Rows from block 2 of the encoder of a small masked image model, named by matrix and row number. Rows with one number belong to one neuron. Each number is 50 + 12 x the weight over its row's rms, rounded and kept within 0 to 99. All counts start at 0.
After each neuron's rows are labels from the 100 images, of 14976, where the neuron reaches its highest value: "peak on" is the class under the peak; "responds to" is what is common among them. Only what is clearly more common there than usual is listed. The data: Sentinel-2 satellite tiles (TerraMesh).
# fc1: MLP up (encoder.blocks.2.mlp.fc1.weight, 512x256), inputs 156-207
# fc2: MLP down (encoder.blocks.2.mlp.fc2.weight, 256x512, transposed), outputs 156-207

fc1.194:19 68 57 35 57 44 53 46 20 49 46 39 46 39 34 48 31 47 35 63 48 65 47 53 48 57 54 36 19 39 63 47 33 23 61 53 37 58 15 59 36 71 57 64 57 36 50 46 48 17 77 74
fc2.194:58 31 50 75 54 38 30 47 70 68 66 33 48 77 71 64 78 50 52 55 39 43 54 30 53 47 47 52 55 55 50 43 48 49 50 55 61 53 75 29 67 48 36 29 23 38 32 66 57 52 18 46
peak on: clouds
responds to: clouds

fc1.462:51 52 55 57 43 70 64 64 63 64 56 40 51 29 50 77 55 64 40 39 27 44 47 35 76 42 58 37 26 48 48 56 61 42 16 56 62 57 48 45 49 43 41 53 31 36 47 50 60 47 38 28
fc2.462:48 62 40 15 61 27 40 35 37 52 45 52 34 71 49 22 39 49 61 36 72 55 50 62 40 46 57 61 62 52 73 29 48 56 59 42 49 36 33 67 49 66 49 57 61 67 57 33 70 26 69 66
peak on: snow or ice
responds to: snow or ice; main land cover: snow or ice

fc1.272:57 65 60 50 34 52 38 63 53 47 50 52 43 36 49 59 69 72 51 65 59 84 56 62 49 51 47 48 65 48 54 39 45 35 64 66 47 53 52 63 64 47 50 46 39 52 49 23 55 59 43 58
fc2.272:34 30 35 49 47 38 43 51 38 57 46 36 56 49 47 47 43 65 46 38 74 35 48 61 73 47 43 55 27 60 43 39 44 68 50 41 26 59 47 37 30 44 43 53 51 47 48 58 42 57 38 52
peak on: trees; water
responds to: water; main land cover: water

fc1.89:66 55 69 57 57 61 60 42 39 39 54 60 43 56 73 74 71 47 61 39 46 48 70 65 50 56 53 49 38 47 29 60 45 34 40 39 46 42 66 52 51 28 56 59 36 44 61 44 64 45 59 42
fc2.89:55 36 59 56 45 56 53 64 71 72 27 55 46 46 47 57 58 60 52 40 21 53 50 49 60 62 89 23 31 65 46 70 39 54 81 37 51 62 65 29 47 59 63 44 51 70 37 57 39 56 41 55
peak on: built area
responds to: main land cover: built area

fc1.166:28 48 49 41 36 61 29 53 57 64 32 42 54 61 47 31 47 45 67 55 53 63 51 66 43 60 57 76 45 61 63 60 50 28 40 53 52 57 62 50 42 57 57 71 61 38 52 53 52 59 55 63
fc2.166:68 84 30 61 58 29 55 59 17 39 68 72 59 56 48 57 59 56 39 59 52 49 64 44 48 64 43 34 66 44 48 45 55 74 51 43 61 48 32 48 61 65 43 33 40 49 31 56 45 62 66 45
peak on: water
responds to: water; main land cover: water

fc1.357:49 31 41 45 44 32 50 46 57 60 58 44 77 44 54 42 65 53 51 58 65 34 57 38 47 58 44 57 51 52 51 64 42 49 64 55 65 52 56 50 36 51 49 42 64 58 39 51 54 60 49 40
fc2.357:44 69 47 39 52 50 41 58 61 62 42 45 64 47 57 37 46 55 23 42 53 65 39 40 62 45 55 51 50 44 47 59 31 37 34 58 42 55 39 33 61 48 39 49 57 49 38 42 59 66 60 38
peak on: crops
responds to: crops; main land cover: crops

fc1.452:52 31 58 62 61 67 64 50 41 50 32 54 63 62 32 45 49 31 44 52 51 66 30 37 52 57 17 43 54 45 26 50 60 54 42 31 67 30 50 43 54 52 54 50 46 59 63 41 37 64 45 34
fc2.452:38 57 45 22 66 40 62 60 32 37 73 46 50 33 58 54 28 41 32 42 88 62 54 59 28 48 45 64 37 53 62 49 66 38 32 44 49 69 62 34 53 47 35 52 42 32 60 25 63 59 50 56
peak on: snow or ice
responds to: snow or ice; main land cover: snow or ice

fc1.487:38 53 45 58 64 49 35 30 58 50 33 44 39 53 40 47 43 63 43 40 52 67 51 54 60 47 60 62 38 74 52 30 59 57 69 49 81 46 57 62 57 18 41 50 44 64 59 38 48 41 59 44
fc2.487:31 62 49 34 37 66 46 36 50 62 70 59 47 42 60 53 56 53 59 37 48 56 63 55 57 61 55 51 40 31 50 63 55 35 37 37 60 61 45 25 43 64 52 44 30 49 42 64 50 62 60 76
peak on: crops
responds to: crops; built area; main land cover: crops; flooded vegetation

fc1.285:34 59 46 55 56 67 40 47 43 55 52 64 43 49 45 54 48 66 41 54 64 53 67 34 69 47 47 81 69 41 55 62 48 60 46 50 54 67 49 42 67 34 53 51 55 33 69 47 72 64 59 44
fc2.285:49 64 64 23 57 26 57 57 58 40 29 47 68 55 60 46 40 49 43 46 59 62 53 63 43 42 41 35 41 66 48 36 59 41 25 65 65 49 49 44 49 70 40 56 46 39 47 61 45 40 55 61
peak on: snow or ice
responds to: snow or ice; main land cover: snow or ice

fc1.215:55 36 35 38 45 50 64 78 56 44 76 50 46 72 34 71 47 61 65 64 61 34 64 28 49 56 49 34 63 54 27 66 64 48 56 63 29 35 31 44 48 68 46 71 77 64 50 57 54 51 45 30
fc2.215:65 52 73 52 35 42 22 49 36 70 27 25 56 52 52 51 29 55 47 43 36 39 34 41 53 45 26 26 45 59 53 41 58 64 55 51 55 62 39 52 68 56 59 62 41 68 47 50 47 54 45 42
peak on: rangeland
responds to: main land cover: rangeland

fc1.183:38 38 55 48 78 58 41 35 39 50 64 53 39 45 39 49 55 39 37 41 41 68 57 47 66 52 38 54 29 48 53 54 57 31 50 56 38 49 59 30 55 59 53 48 47 40 50 60 53 43 67 35
fc2.183:41 61 60 55 39 45 58 64 47 56 46 47 53 31 55 53 69 59 56 46 55 37 33 47 36 60 45 56 67 56 47 58 43 87 68 50 44 61 40 69 45 49 54 45 52 45 21 51 56 66 40 50
peak on: built area
responds to: built area; crops; main land cover: built area

fc1.242:59 33 46 44 55 48 50 61 46 49 47 47 46 39 21 43 52 63 34 62 50 46 65 48 67 39 48 50 29 67 61 33 71 36 19 59 49 33 24 48 31 61 56 47 68 62 52 48 38 50 49 45
fc2.242:45 56 46 68 58 69 68 49 70 60 44 53 56 55 69 63 57 43 58 48 36 54 56 38 41 52 37 43 53 31 48 66 19 75 56 35 42 64 71 68 57 51 50 43 37 57 33 38 55 50 46 70
peak on: built area
responds to: built area; crops

fc1.427:41 55 57 27 54 69 40 53 16 42 42 35 67 55 39 45 56 43 41 42 41 36 28 52 47 63 37 38 38 55 76 42 48 47 58 63 59 39 34 58 40 54 50 50 64 50 63 48 47 27 25 47
fc2.427:35 38 34 54 43 50 54 48 69 54 38 50 33 67 57 51 35 46 37 67 68 82 69 27 56 35 56 61 36 33 29 37 36 50 54 28 36 50 40 41 44 36 42 45 39 55 29 40 36 48 50 54
peak on: built area
responds to: clouds

fc1.218:57 73 09 40 57 53 47 51 86 67 27 54 61 43 50 64 31 52 45 72 42 80 45 55 69 25 55 47 53 63 26 68 54 59 60 68 53 41 55 35 53 39 49 65 66 48 41 43 53 37 64 45
fc2.218:55 43 72 58 65 56 64 45 31 49 59 51 51 45 46 45 39 54 29 48 40 66 57 42 25 51 85 51 66 40 75 69 45 53 62 43 46 42 42 49 68 47 51 32 50 38 47 83 52 38 55 55
peak on: snow or ice
responds to: snow or ice; main land cover: snow or ice

fc1.31:56 44 57 43 51 74 46 38 54 56 63 55 53 48 52 50 54 25 21 29 48 22 69 59 42 33 56 56 71 36 50 28 50 53 54 53 57 26 69 53 53 55 59 48 48 66 55 51 35 51 46 51
fc2.31:36 68 46 55 49 54 56 65 40 68 53 42 44 54 42 63 50 47 64 44 46 68 45 52 65 59 61 48 44 34 46 64 62 41 60 34 38 57 40 38 62 47 61 67 42 54 41 42 38 40 37 41
peak on: snow or ice
responds to: snow or ice; main land cover: snow or ice

fc1.344:45 62 46 64 61 41 61 21 55 69 58 70 66 55 48 51 50 50 43 32 47 36 51 54 60 38 52 30 48 50 46 62 56 44 54 30 49 58 73 41 63 61 46 47 40 30 55 73 54 44 60 51
fc2.344:69 50 45 49 37 68 37 58 44 64 53 21 39 41 61 43 66 39 50 49 46 59 63 61 57 52 36 49 66 34 56 32 44 61 35 58 49 32 50 51 30 45 64 50 50 66 64 60 61 49 36 28
peak on: crops; water
responds to: crops; built area; main land cover: crops

fc1.144:53 68 49 43 18 53 36 49 39 51 47 59 63 40 45 44 58 56 49 49 66 59 29 24 59 40 49 57 61 43 19 69 51 39 43 43 70 60 50 51 55 43 43 45 62 36 40 55 46 59 59 38
fc2.144:53 37 58 40 41 57 52 42 52 46 51 47 52 39 38 61 54 38 51 55 32 47 36 40 51 39 48 43 48 37 45 55 48 48 69 20 39 28 59 60 48 60 52 31 32 55 60 42 45 52 57 34
peak on: water
responds to: water; main land cover: water

fc1.241:39 59 70 29 47 30 39 57 26 60 43 69 58 58 34 59 56 48 59 82 48 46 52 59 65 41 42 49 54 30 57 50 54 50 52 27 42 55 44 51 55 47 33 48 57 44 49 72 45 49 53 35
fc2.241:61 51 48 57 71 64 60 32 54 67 48 27 50 57 70 44 68 56 60 72 38 65 60 49 73 36 44 23 60 42 38 49 47 38 41 33 28 37 61 44 56 51 38 37 57 32 57 70 52 30 39 54
peak on: water
responds to: water; flooded vegetation

fc1.167:48 30 68 72 29 56 49 52 47 45 59 54 68 25 40 49 40 41 59 56 37 42 38 35 42 51 35 51 59 54 53 65 56 32 42 57 36 35 73 47 36 49 62 50 60 24 65 37 67 55 38 44
fc2.167:61 22 59 65 52 56 78 59 47 65 35 35 80 53 43 44 65 43 78 61 59 43 38 35 41 36 47 36 62 36 58 54 47 63 52 48 51 50 42 54 43 44 31 59 54 59 56 45 55 43 55 56
peak on: rangeland
responds to: main land cover: rangeland

fc1.155:64 59 55 43 23 45 65 58 43 58 63 32 54 64 37 68 34 54 59 51 54 23 32 49 28 52 56 48 80 56 32 40 58 50 56 53 49 50 56 46 41 68 65 31 31 52 52 59 47 64 57 53
fc2.155:61 45 38 61 42 48 55 48 49 44 61 73 25 45 43 51 49 48 39 58 59 43 44 56 28 55 43 35 65 55 50 54 53 49 52 42 50 45 57 34 45 31 51 59 43 73 46 76 52 49 42 64
peak on: rangeland
responds to: main land cover: rangeland

fc1.376:54 37 39 58 51 43 38 38 80 45 50 62 51 52 51 50 26 67 72 53 42 67 46 30 40 50 42 39 33 47 45 48 46 66 46 64 46 59 45 56 56 48 55 64 43 37 22 58 50 54 51 65
fc2.376:45 75 58 65 67 59 60 71 53 40 56 25 32 46 49 67 45 64 41 45 41 60 49 46 54 64 56 63 39 49 45 54 43 54 26 60 43 68 35 38 53 61 29 48 64 55 49 29 62 68 49 50
peak on: snow or ice
responds to: snow or ice; main land cover: snow or ice

fc1.326:38 62 43 55 58 52 38 41 60 57 51 59 75 26 50 39 51 53 48 50 79 53 55 50 57 71 69 48 74 48 62 62 68 46 64 54 60 73 45 59 43 65 56 31 64 48 69 48 43 48 45 51
fc2.326:68 69 55 44 30 33 55 47 62 34 49 58 52 47 50 59 39 50 30 45 38 56 27 52 68 48 34 68 54 27 51 62 38 35 46 35 62 33 68 69 49 43 60 58 50 61 32 42 78 47 68 51
peak on: water
responds to: snow or ice; main land cover: water; main land cover: snow or ice

fc1.7:57 42 40 54 25 55 70 54 43 49 63 50 25 35 37 69 34 62 46 53 45 69 51 70 35 60 66 49 52 59 51 48 67 54 57 47 57 66 66 40 64 42 32 35 35 40 58 50 49 76 50 41
fc2.7:52 47 68 62 51 45 63 54 53 24 45 66 51 37 29 37 69 54 39 58 45 53 56 72 43 51 45 67 39 57 57 61 68 35 46 52 54 48 41 58 33 55 71 51 40 44 25 37 61 60 59 48
peak on: rangeland
responds to: main land cover: rangeland

fc1.370:48 34 49 50 56 50 35 62 46 39 78 71 42 58 62 48 68 37 45 66 43 55 22 31 58 42 61 49 49 53 27 39 65 39 56 68 46 38 62 32 44 38 73 38 53 48 50 51 58 69 43 38
fc2.370:39 66 61 46 26 54 58 57 37 65 49 41 79 58 50 31 40 47 52 29 65 51 54 58 31 66 69 75 60 38 52 58 45 50 42 29 58 31 68 57 62 53 50 71 47 69 43 40 44 41 61 56
peak on: rangeland
responds to: main land cover: rangeland

fc1.219:59 46 40 25 45 44 56 45 36 51 79 50 56 42 43 32 26 70 77 56 56 48 19 64 40 54 36 51 39 47 59 52 48 41 48 47 56 71 48 74 29 53 26 35 49 39 47 52 52 64 38 40
fc2.219:53 50 46 59 51 48 53 70 52 75 35 46 67 57 52 60 49 60 48 48 54 34 47 46 49 66 52 43 38 62 47 34 50 36 35 54 51 46 65 63 48 43 54 56 27 66 35 54 34 63 34 29
peak on: trees
responds to: snow or ice; main land cover: snow or ice

fc1.56:58 49 38 32 45 52 50 73 38 43 61 44 48 50 58 30 48 71 76 57 64 39 51 31 39 52 31 65 46 82 43 64 67 58 60 39 60 55 34 49 50 28 43 45 65 32 58 54 48 59 49 34
fc2.56:34 45 41 51 54 61 34 65 46 56 36 77 51 72 45 43 32 46 65 63 55 53 53 51 54 47 46 39 46 54 61 51 44 45 33 38 45 42 68 46 53 49 47 44 59 57 55 31 37 43 36 49
peak on: trees
responds to: main land cover: snow or ice

fc1.109:64 66 44 59 71 54 50 42 47 46 65 60 51 60 70 43 59 39 47 60 55 46 61 47 63 63 60 38 60 60 42 45 65 50 40 51 55 38 70 37 55 46 54 57 58 28 76 60 46 72 59 56
fc2.109:58 43 55 54 38 51 79 64 69 43 43 68 38 52 49 43 49 65 35 39 60 64 15 31 44 47 50 44 50 40 49 52 33 41 51 38 58 49 44 42 56 45 63 44 53 50 55 51 71 41 38 44
peak on: water
responds to: snow or ice

fc1.177:31 47 55 37 32 36 52 53 52 59 33 38 70 36 59 63 48 60 39 60 48 31 46 57 36 45 24 37 65 46 39 67 51 59 51 40 49 58 36 65 48 63 38 43 46 63 52 47 27 42 47 20
fc2.177:53 46 54 50 74 61 48 44 65 67 44 52 53 39 40 43 39 62 57 55 48 49 62 80 41 42 26 54 54 38 77 40 29 50 55 68 53 51 49 58 44 55 47 36 69 45 36 51 53 54 68 44
peak on: rangeland
responds to: main land cover: rangeland

fc1.468:56 42 41 42 45 50 58 43 55 77 34 46 26 49 51 55 47 61 44 15 48 35 49 36 63 75 21 49 70 77 23 64 55 44 39 76 47 67 50 55 35 62 36 33 57 58 48 55 45 53 56 74
fc2.468:38 36 63 61 63 64 46 47 61 59 57 61 44 22 61 66 72 66 46 45 37 54 65 57 40 66 58 49 30 42 62 40 49 29 60 42 46 48 40 63 54 53 62 57 56 46 71 45 36 53 52 37
peak on: snow or ice
responds to: snow or ice; main land cover: snow or ice

fc1.111:73 56 58 55 72 60 52 56 42 58 48 38 59 66 60 62 69 67 65 38 60 47 62 50 45 63 66 61 39 57 36 30 59 47 66 49 55 58 51 65 43 53 46 59 49 33 65 56 29 53 56 57
fc2.111:59 49 44 40 36 38 53 53 53 38 61 68 49 38 44 28 64 54 47 47 48 49 32 55 26 40 34 52 52 58 58 68 57 50 26 50 44 44 61 41 50 57 64 45 50 33 46 49 58 46 32 46
peak on: trees; water
responds to: water

fc1.400:50 40 15 58 55 71 19 56 49 33 40 40 58 56 54 38 33 44 76 50 59 65 58 60 44 62 83 41 68 50 74 45 47 64 57 40 44 45 44 35 56 34 40 55 68 73 38 55 39 27 38 63
fc2.400:65 49 60 63 52 45 49 34 47 51 43 34 51 46 44 51 71 44 34 75 62 34 70 73 59 59 38 57 42 49 52 41 33 63 34 43 33 26 61 63 37 71 59 42 62 51 71 59 48 60 37 47
peak on: crops
responds to: main land cover: crops

fc1.267:43 35 41 30 53 41 52 70 69 60 62 52 34 56 66 45 46 62 62 56 39 49 40 57 45 40 57 41 49 55 48 44 45 57 63 36 60 51 27 52 53 23 60 61 58 50 45 77 53 61 58 64
fc2.267:67 65 47 55 60 42 51 63 73 31 24 53 60 47 56 79 49 45 33 21 52 54 61 67 50 50 44 48 70 54 47 42 42 62 37 54 35 38 49 55 61 53 72 30 51 59 35 43 48 59 63 46
peak on: snow or ice
responds to: snow or ice; main land cover: snow or ice

fc1.188:36 49 37 56 23 61 44 45 49 45 50 79 47 35 36 54 55 35 39 35 43 58 44 41 34 71 60 50 44 37 58 57 63 57 43 42 72 79 47 56 45 55 52 73 32 35 45 65 39 39 53 30
fc2.188:43 54 41 39 56 61 65 49 59 61 63 26 49 61 47 59 49 39 46 47 52 39 70 65 79 45 57 41 18 61 54 32 15 50 49 60 69 60 49 64 49 55 42 25 54 61 48 27 54 45 35 54
peak on: crops
responds to: water; main land cover: crops

fc1.486:31 35 45 51 34 60 57 24 30 34 56 54 33 49 44 69 29 21 34 30 34 66 42 49 41 70 46 42 45 66 52 38 56 39 60 39 43 53 42 44 71 43 65 65 44 60 53 54 43 41 51 44
fc2.486:60 50 40 26 55 51 58 55 44 45 56 62 54 57 30 39 60 23 47 61 59 55 62 41 25 44 53 50 69 53 46 54 42 56 43 52 54 55 67 47 47 39 36 21 44 58 61 56 82 61 37 63
peak on: rangeland
responds to: main land cover: rangeland

fc1.228:54 42 50 66 50 58 33 48 59 43 31 50 57 42 48 33 60 59 43 39 70 48 31 53 70 59 58 59 60 47 41 41 67 33 44 55 67 48 57 36 31 39 47 60 62 67 40 54 67 42 24 44
fc2.228:64 47 53 55 44 63 42 49 68 36 50 23 27 41 42 50 61 44 34 57 67 52 63 46 67 51 66 66 65 31 38 49 58 43 56 74 41 25 66 72 34 41 64 66 46 66 38 37 35 51 43 38
peak on: crops
responds to: crops; main land cover: crops

fc1.193:43 54 56 43 42 35 57 54 60 55 62 36 44 64 45 55 34 24 42 50 57 58 52 39 32 32 46 79 61 47 55 60 28 28 27 61 38 51 63 42 44 41 51 55 46 58 27 45 53 59 29 56
fc2.193:65 44 37 16 42 69 47 46 52 64 67 45 68 31 45 33 57 62 35 32 67 55 60 49 50 67 49 45 42 59 47 49 59 66 48 28 57 45 64 50 53 38 21 46 57 60 51 58 49 55 51 20
peak on: trees
responds to: water; main land cover: water

fc1.1:65 41 52 51 73 54 37 45 40 45 64 35 52 37 63 46 46 63 49 47 49 68 42 41 52 58 60 48 43 48 69 52 36 57 47 35 52 44 44 64 25 59 33 47 50 33 47 66 35 55 59 49
fc2.1:57 56 43 37 68 55 59 59 65 49 44 50 37 25 43 56 55 56 50 59 67 43 17 55 33 57 49 51 52 35 33 51 75 62 33 62 38 36 54 62 54 53 68 76 50 37 56 17 53 41 65 40
peak on: water
responds to: water; main land cover: water

fc1.302:42 47 52 43 78 55 37 31 43 48 63 49 48 47 53 54 51 47 57 35 76 60 44 40 47 57 56 47 37 35 59 13 42 68 52 57 43 51 48 40 49 67 37 59 52 20 37 25 61 51 62 69
fc2.302:67 35 58 45 46 55 62 59 17 47 34 37 43 41 42 38 48 31 49 58 41 36 48 53 65 53 52 52 52 77 62 72 45 43 54 29 56 40 55 62 40 42 43 39 55 62 48 71 53 57 50 31
peak on: built area
responds to: main land cover: built area

fc1.246:58 55 46 45 64 56 46 59 48 56 34 50 30 44 44 39 33 60 57 29 63 50 29 70 49 63 50 33 39 70 49 60 55 45 40 56 55 67 63 38 49 61 22 53 53 61 56 45 59 59 41 50
fc2.246:58 45 28 35 60 69 54 52 32 47 71 50 55 44 59 73 48 37 27 44 54 50 61 27 60 71 62 59 52 34 65 60 58 33 52 53 61 45 60 76 51 45 47 40 39 42 64 38 40 55 47 85
peak on: trees
responds to: main land cover: trees

fc1.382:56 42 58 47 36 48 40 74 57 56 56 68 60 50 33 67 48 51 60 41 50 62 66 62 64 45 44 47 90 31 29 50 57 33 54 18 52 40 35 57 44 53 67 49 28 31 60 36 36 39 55 56
fc2.382:17 38 57 34 34 54 43 40 51 48 34 34 54 62 46 56 33 57 56 40 47 65 53 40 41 44 51 51 71 68 56 48 33 49 45 48 41 32 59 57 50 37 60 51 62 44 65 47 43 70 41 29
peak on: snow or ice
responds to: snow or ice; main land cover: snow or ice

fc1.87:58 66 51 70 53 66 63 49 42 53 68 72 50 49 39 46 49 67 41 45 58 39 48 47 53 53 67 58 50 49 35 45 54 40 52 47 46 63 49 52 51 56 51 48 48 68 34 55 45 63 53 71
fc2.87:41 38 43 53 41 68 51 47 51 42 57 48 53 48 44 48 32 56 52 42 68 46 27 38 44 48 66 44 52 22 27 52 31 47 50 51 59 26 64 43 42 43 43 53 34 59 66 62 54 41 47 47
peak on: water; snow or ice
responds to: water; main land cover: water; snow or ice; main land cover: snow or ice

fc1.146:57 11 53 31 42 64 56 54 35 56 46 72 36 83 48 61 49 50 37 62 26 53 42 56 67 53 37 48 49 52 38 43 49 59 28 50 58 61 46 40 49 60 50 52 34 59 35 47 28 53 54 48
fc2.146:29 63 53 53 30 43 42 35 44 27 49 50 39 53 52 44 43 40 59 59 44 51 70 37 41 32 41 61 36 50 36 48 35 56 55 54 46 50 40 55 40 66 48 71 61 51 54 70 45 45 38 37
peak on: rangeland
responds to: main land cover: rangeland

fc1.208:58 36 59 51 42 44 31 34 27 51 35 48 58 56 57 55 66 67 49 63 30 45 34 37 60 39 58 68 63 41 61 49 66 35 45 28 20 24 58 37 47 65 60 61 63 62 32 64 61 50 66 56
fc2.208:60 66 37 45 51 52 63 36 30 57 52 39 64 48 39 45 49 53 52 57 31 53 54 27 30 40 61 38 68 50 65 72 51 53 44 37 47 47 48 56 53 36 27 61 57 35 56 46 54 44 68 72
peak on: clouds
responds to: clouds

fc1.470:44 56 65 51 51 65 55 42 52 59 45 19 61 57 46 45 38 49 50 45 68 57 62 63 31 72 76 67 53 62 35 45 50 58 57 68 44 32 48 61 32 52 50 28 53 50 55 42 65 48 64 57
fc2.470:53 45 26 55 41 38 50 74 62 55 62 79 47 50 59 61 42 44 40 51 50 49 50 26 75 49 31 50 50 43 69 64 45 52 60 42 47 63 58 44 73 43 51 69 39 51 40 53 30 46 43 44
peak on: snow or ice
responds to: snow or ice; main land cover: snow or ice

fc1.472:56 50 44 53 35 55 28 58 66 40 47 61 75 49 38 44 49 40 54 28 52 50 44 40 55 28 75 50 57 18 19 43 51 35 45 52 41 26 58 56 50 44 38 40 41 62 43 53 35 50 34 56
fc2.472:56 61 56 49 50 73 58 45 58 46 47 51 53 32 23 59 48 57 55 38 54 44 31 62 47 55 49 64 58 33 40 59 48 39 51 53 50 60 61 44 32 45 62 49 44 49 41 51 57 41 39 28
peak on: crops
responds to: crops; main land cover: crops

fc1.289:69 44 69 48 52 43 40 39 26 49 36 56 30 52 42 35 48 79 62 32 30 55 32 32 28 43 73 45 48 55 42 56 70 50 47 66 46 66 45 41 58 53 41 49 44 43 41 47 57 42 33 39
fc2.289:69 62 50 45 50 71 80 59 70 82 39 50 52 64 45 40 71 38 64 51 34 36 42 50 53 64 57 67 40 53 67 32 59 44 59 42 45 52 52 57 38 44 58 49 59 77 41 62 52 41 53 60
peak on: clouds
responds to: clouds

fc1.57:28 35 62 58 40 40 57 62 25 42 44 39 47 51 56 50 49 51 32 75 58 69 53 54 59 49 28 61 52 37 64 45 82 32 39 55 49 54 48 54 78 43 49 60 75 46 57 48 54 50 44 46
fc2.57:69 83 30 35 63 54 56 53 42 48 44 62 71 43 65 36 59 41 59 56 57 50 57 69 57 49 49 38 57 50 43 44 47 39 59 47 42 45 45 50 55 51 60 41 60 37 41 40 78 81 67 43
peak on: crops
responds to: crops; main land cover: crops