A small masked image model, trained from scratch.
Training: soap at rate 0.0018, 12100 steps, batches of 64.
Data: trained on Sentinel-2 satellite tiles (TerraMesh), 72500 training examples, 10.7 epochs.
Rows from block 3 of the encoder of a small masked image model, named by matrix and row number. Rows with one number within an expert belong to one neuron, the router's apart. Each number is 128 + 24 x the weight over its row's rms, rounded and kept within 0 to 255. All counts start at 0.
Before each expert's rows are labels from the 100 images, of 14976, where the router gives the expert most weight on average: "colour at peak" is the nearest of a few named colours to the mean colour under the peak. Only what is clearly more common there than usual is listed. The data: Sentinel-2 satellite tiles (TerraMesh).
# router: router (encoder.blocks.3.mlp.router.weight, 32x256, trained with AdamW), inputs 86-171
# up: expert up (encoder.blocks.3.mlp.up, 32x256x256), inputs 86-171
# down: expert down (encoder.blocks.3.mlp.down, 32x256x256, transposed), outputs 86-171

# expert 18
colour at peak: pink
router.18 [145 169  94 154 132  91 130 118  91 118  95 129 131 108 117  80 114 135 134 155 140 131 121 137 135 136 131 119 140 107 114  89 149 132 129 106 127  94 151 132 169 101 102 146 119 166 159 115 133 131 118 120 110 117 141 118 104 138 146 175 179 129  91 127  95 114  88 136 151 150 110 119  83 145 103 103 105 171 141 123 156 178 124 121 112  99]
up.0 [117 159 120 118 101 135 189 127 131 119 196 173 125 127 132 139 142 135 117  90  94 150 136  85 142 139 129 155 160 143 104 127 128 137 167 110 116 133 112 107  94 129 148 144 150 105 126 146 133 116 132 123 147 138 124  91 139  91 151 134 153 111 103 132  77 124 132 167 147 137 112 130  96  98 132 123 159 120 111  96 115  93 111 144 122 107]
down.0 [103  94 120 144 130 183 120 137 117 122 131 165 146  68 100 115 149 147 135  89 126 113 135 151  83  86 148 114 119 152 122 132 153 114 150 146 130 158 119 141 123 147 154  90 137 117 112 129  86 124 106 111 118 145 123 107 129 147 110 136 168  96 109 119 176 161 102  88 150 124 137 141 101 129 118 166 131 153 153 140 138 150 109 150 139 120]

# expert 9
colour at peak: pink
router.9 [127 110  99 113 126  87  83 118 143 139 103  99 134 103 143 130 107 112 117 152  86 107 110 116 116 151 165 123 105 132 138 101 128 111 107  92 141  95 180 145  74 104 117 118 147 176 114 113 134 115 150  86 106 128 115  87  86 138 140  82 157 116  76 122 137 107  96 169 121 124 101 142  93 114  93 147 117 166 140 121 110 136 116 102  99 143]
up.0 [159 139 138 138  94 129 145 142 128 104 100 149 128 150 122 121  99 176 101 155 131 138 100 153 149 150 138 123  81 173 109 163 100  72 183 129 150 110 116 144 154 121 124  99 145 142 135 144  94 140 105  90  95 124 127 166 125 131 145 127 139 105 135 163  85 142  88  92 150 144 167 144 144  88 133  95 132 125 166 108 128 123 118 140 148  93]
down.0 [157 126 123 122  97 127  90 129 110 166 121 106 138 124  96  79 129 111 120  96 127  99 145 107 110 130 169 152 135 133 137 136  93 142 105  89 179 109 105 184 177 155 122 147 170 100 117 172 142 147 118 129 105 135 108 148 171 133 122 111 128 132  90 171 126 103 132 111 158 118 117 153 146  97 136 128 129 120  98 151 168 163 151 106 135 137]

# expert 0
colour at peak: grey
router.0 [129 105 106 133 151  97 103 117 141 196 122 136 135 123 124 127 109 130 161 161 101 177 144 137 153 131 114 125 137 138 131 164 157 134 106 160 146 147 111 130 140 104 146 117 150 140 113 149 144 104 118 123 180 105 123 111 136 117 121 119 119 150 111 115  90 122 101 133 116 110 134 161 141 129 122 142 116 181 123 106 100 145  96 167 136 140]
up.0 [175 135 133 135 137 146  99 111 125 102 137  88 146 121 137 137 108  93 137 133  87 110 177 123 105 140 157 135 102 182 159 115 160 112 108 169 151 144 153 129 124 141 151 105 143 147 118 109 100 143 106 107 164 130 107 101 112 122 171 130 120 140 139 127  93  97 131 150 120 131 129 143 152  75 119 113 154 102 166  95 138 121 164 143 143 118]
down.0 [128 159  94 142 147  92  92 133 149 124 119  93 163 136 129 121 106 163  89 152 144 127  98 177 118 145 158 142 121 108  98 139 128 165 131 122 119 132 166 152 184 137 123 130 103 169 115 100 112 142  93 135 111 138 151  86 119 103 149 118 115 101 153 122 127 135 104 115 123 111 148 123 147 164 103  83 114 147 118 138 124 131 143  99 175 136]

# expert 15
colour at peak: pink
router.15 [152 117 121 124 124  90  83 104 117 100  94 135 125 138  93 146 158  97 108 143  85 127 135 126 143 156 152 109  95 132 108  94 145 154 107 111 153 119 142 124 152 128 117 102 175 159 158 153 142 126 138 116 153 145 106  83  98 128 142  88 101 138 139 133 131 128  87 107 128 162 117 115 116 114 122 104 154 122 154 119 110 132 136 142 117 150]
up.0 [138 112 127 113 125 103 131 150 111 104 124 158 132 136 112  78 132  93 107  64 144 107 103 122 138 104  98 144 181 129 126  81 123 104 156 110 145 157 130 140 136 136 103 127 119  88 112 143 125 125 119 108 110  99 116 197 142  93 185 148 120  84 125 138 144 158 136 155 133 143 166  98 140 153 154 134 166 117 109 147 143 143 169 119 132 104]
down.0 [111 131 132 139 103 150 120 124 127 124 144 154 176 136 133 110 170 127 150 123 111 129 149 160 139 145  95 122  99 102 102 119 144 105 129 134 144 107  94 104 156 171 152 135 146 117 144 146 150 106 157 133 153 118 116 128 155 129 109 115 100 160 145 125  90 125  98 129  98 151 131 123 141 134 103 112 134 109 120 195 144 132 113  95  98 118]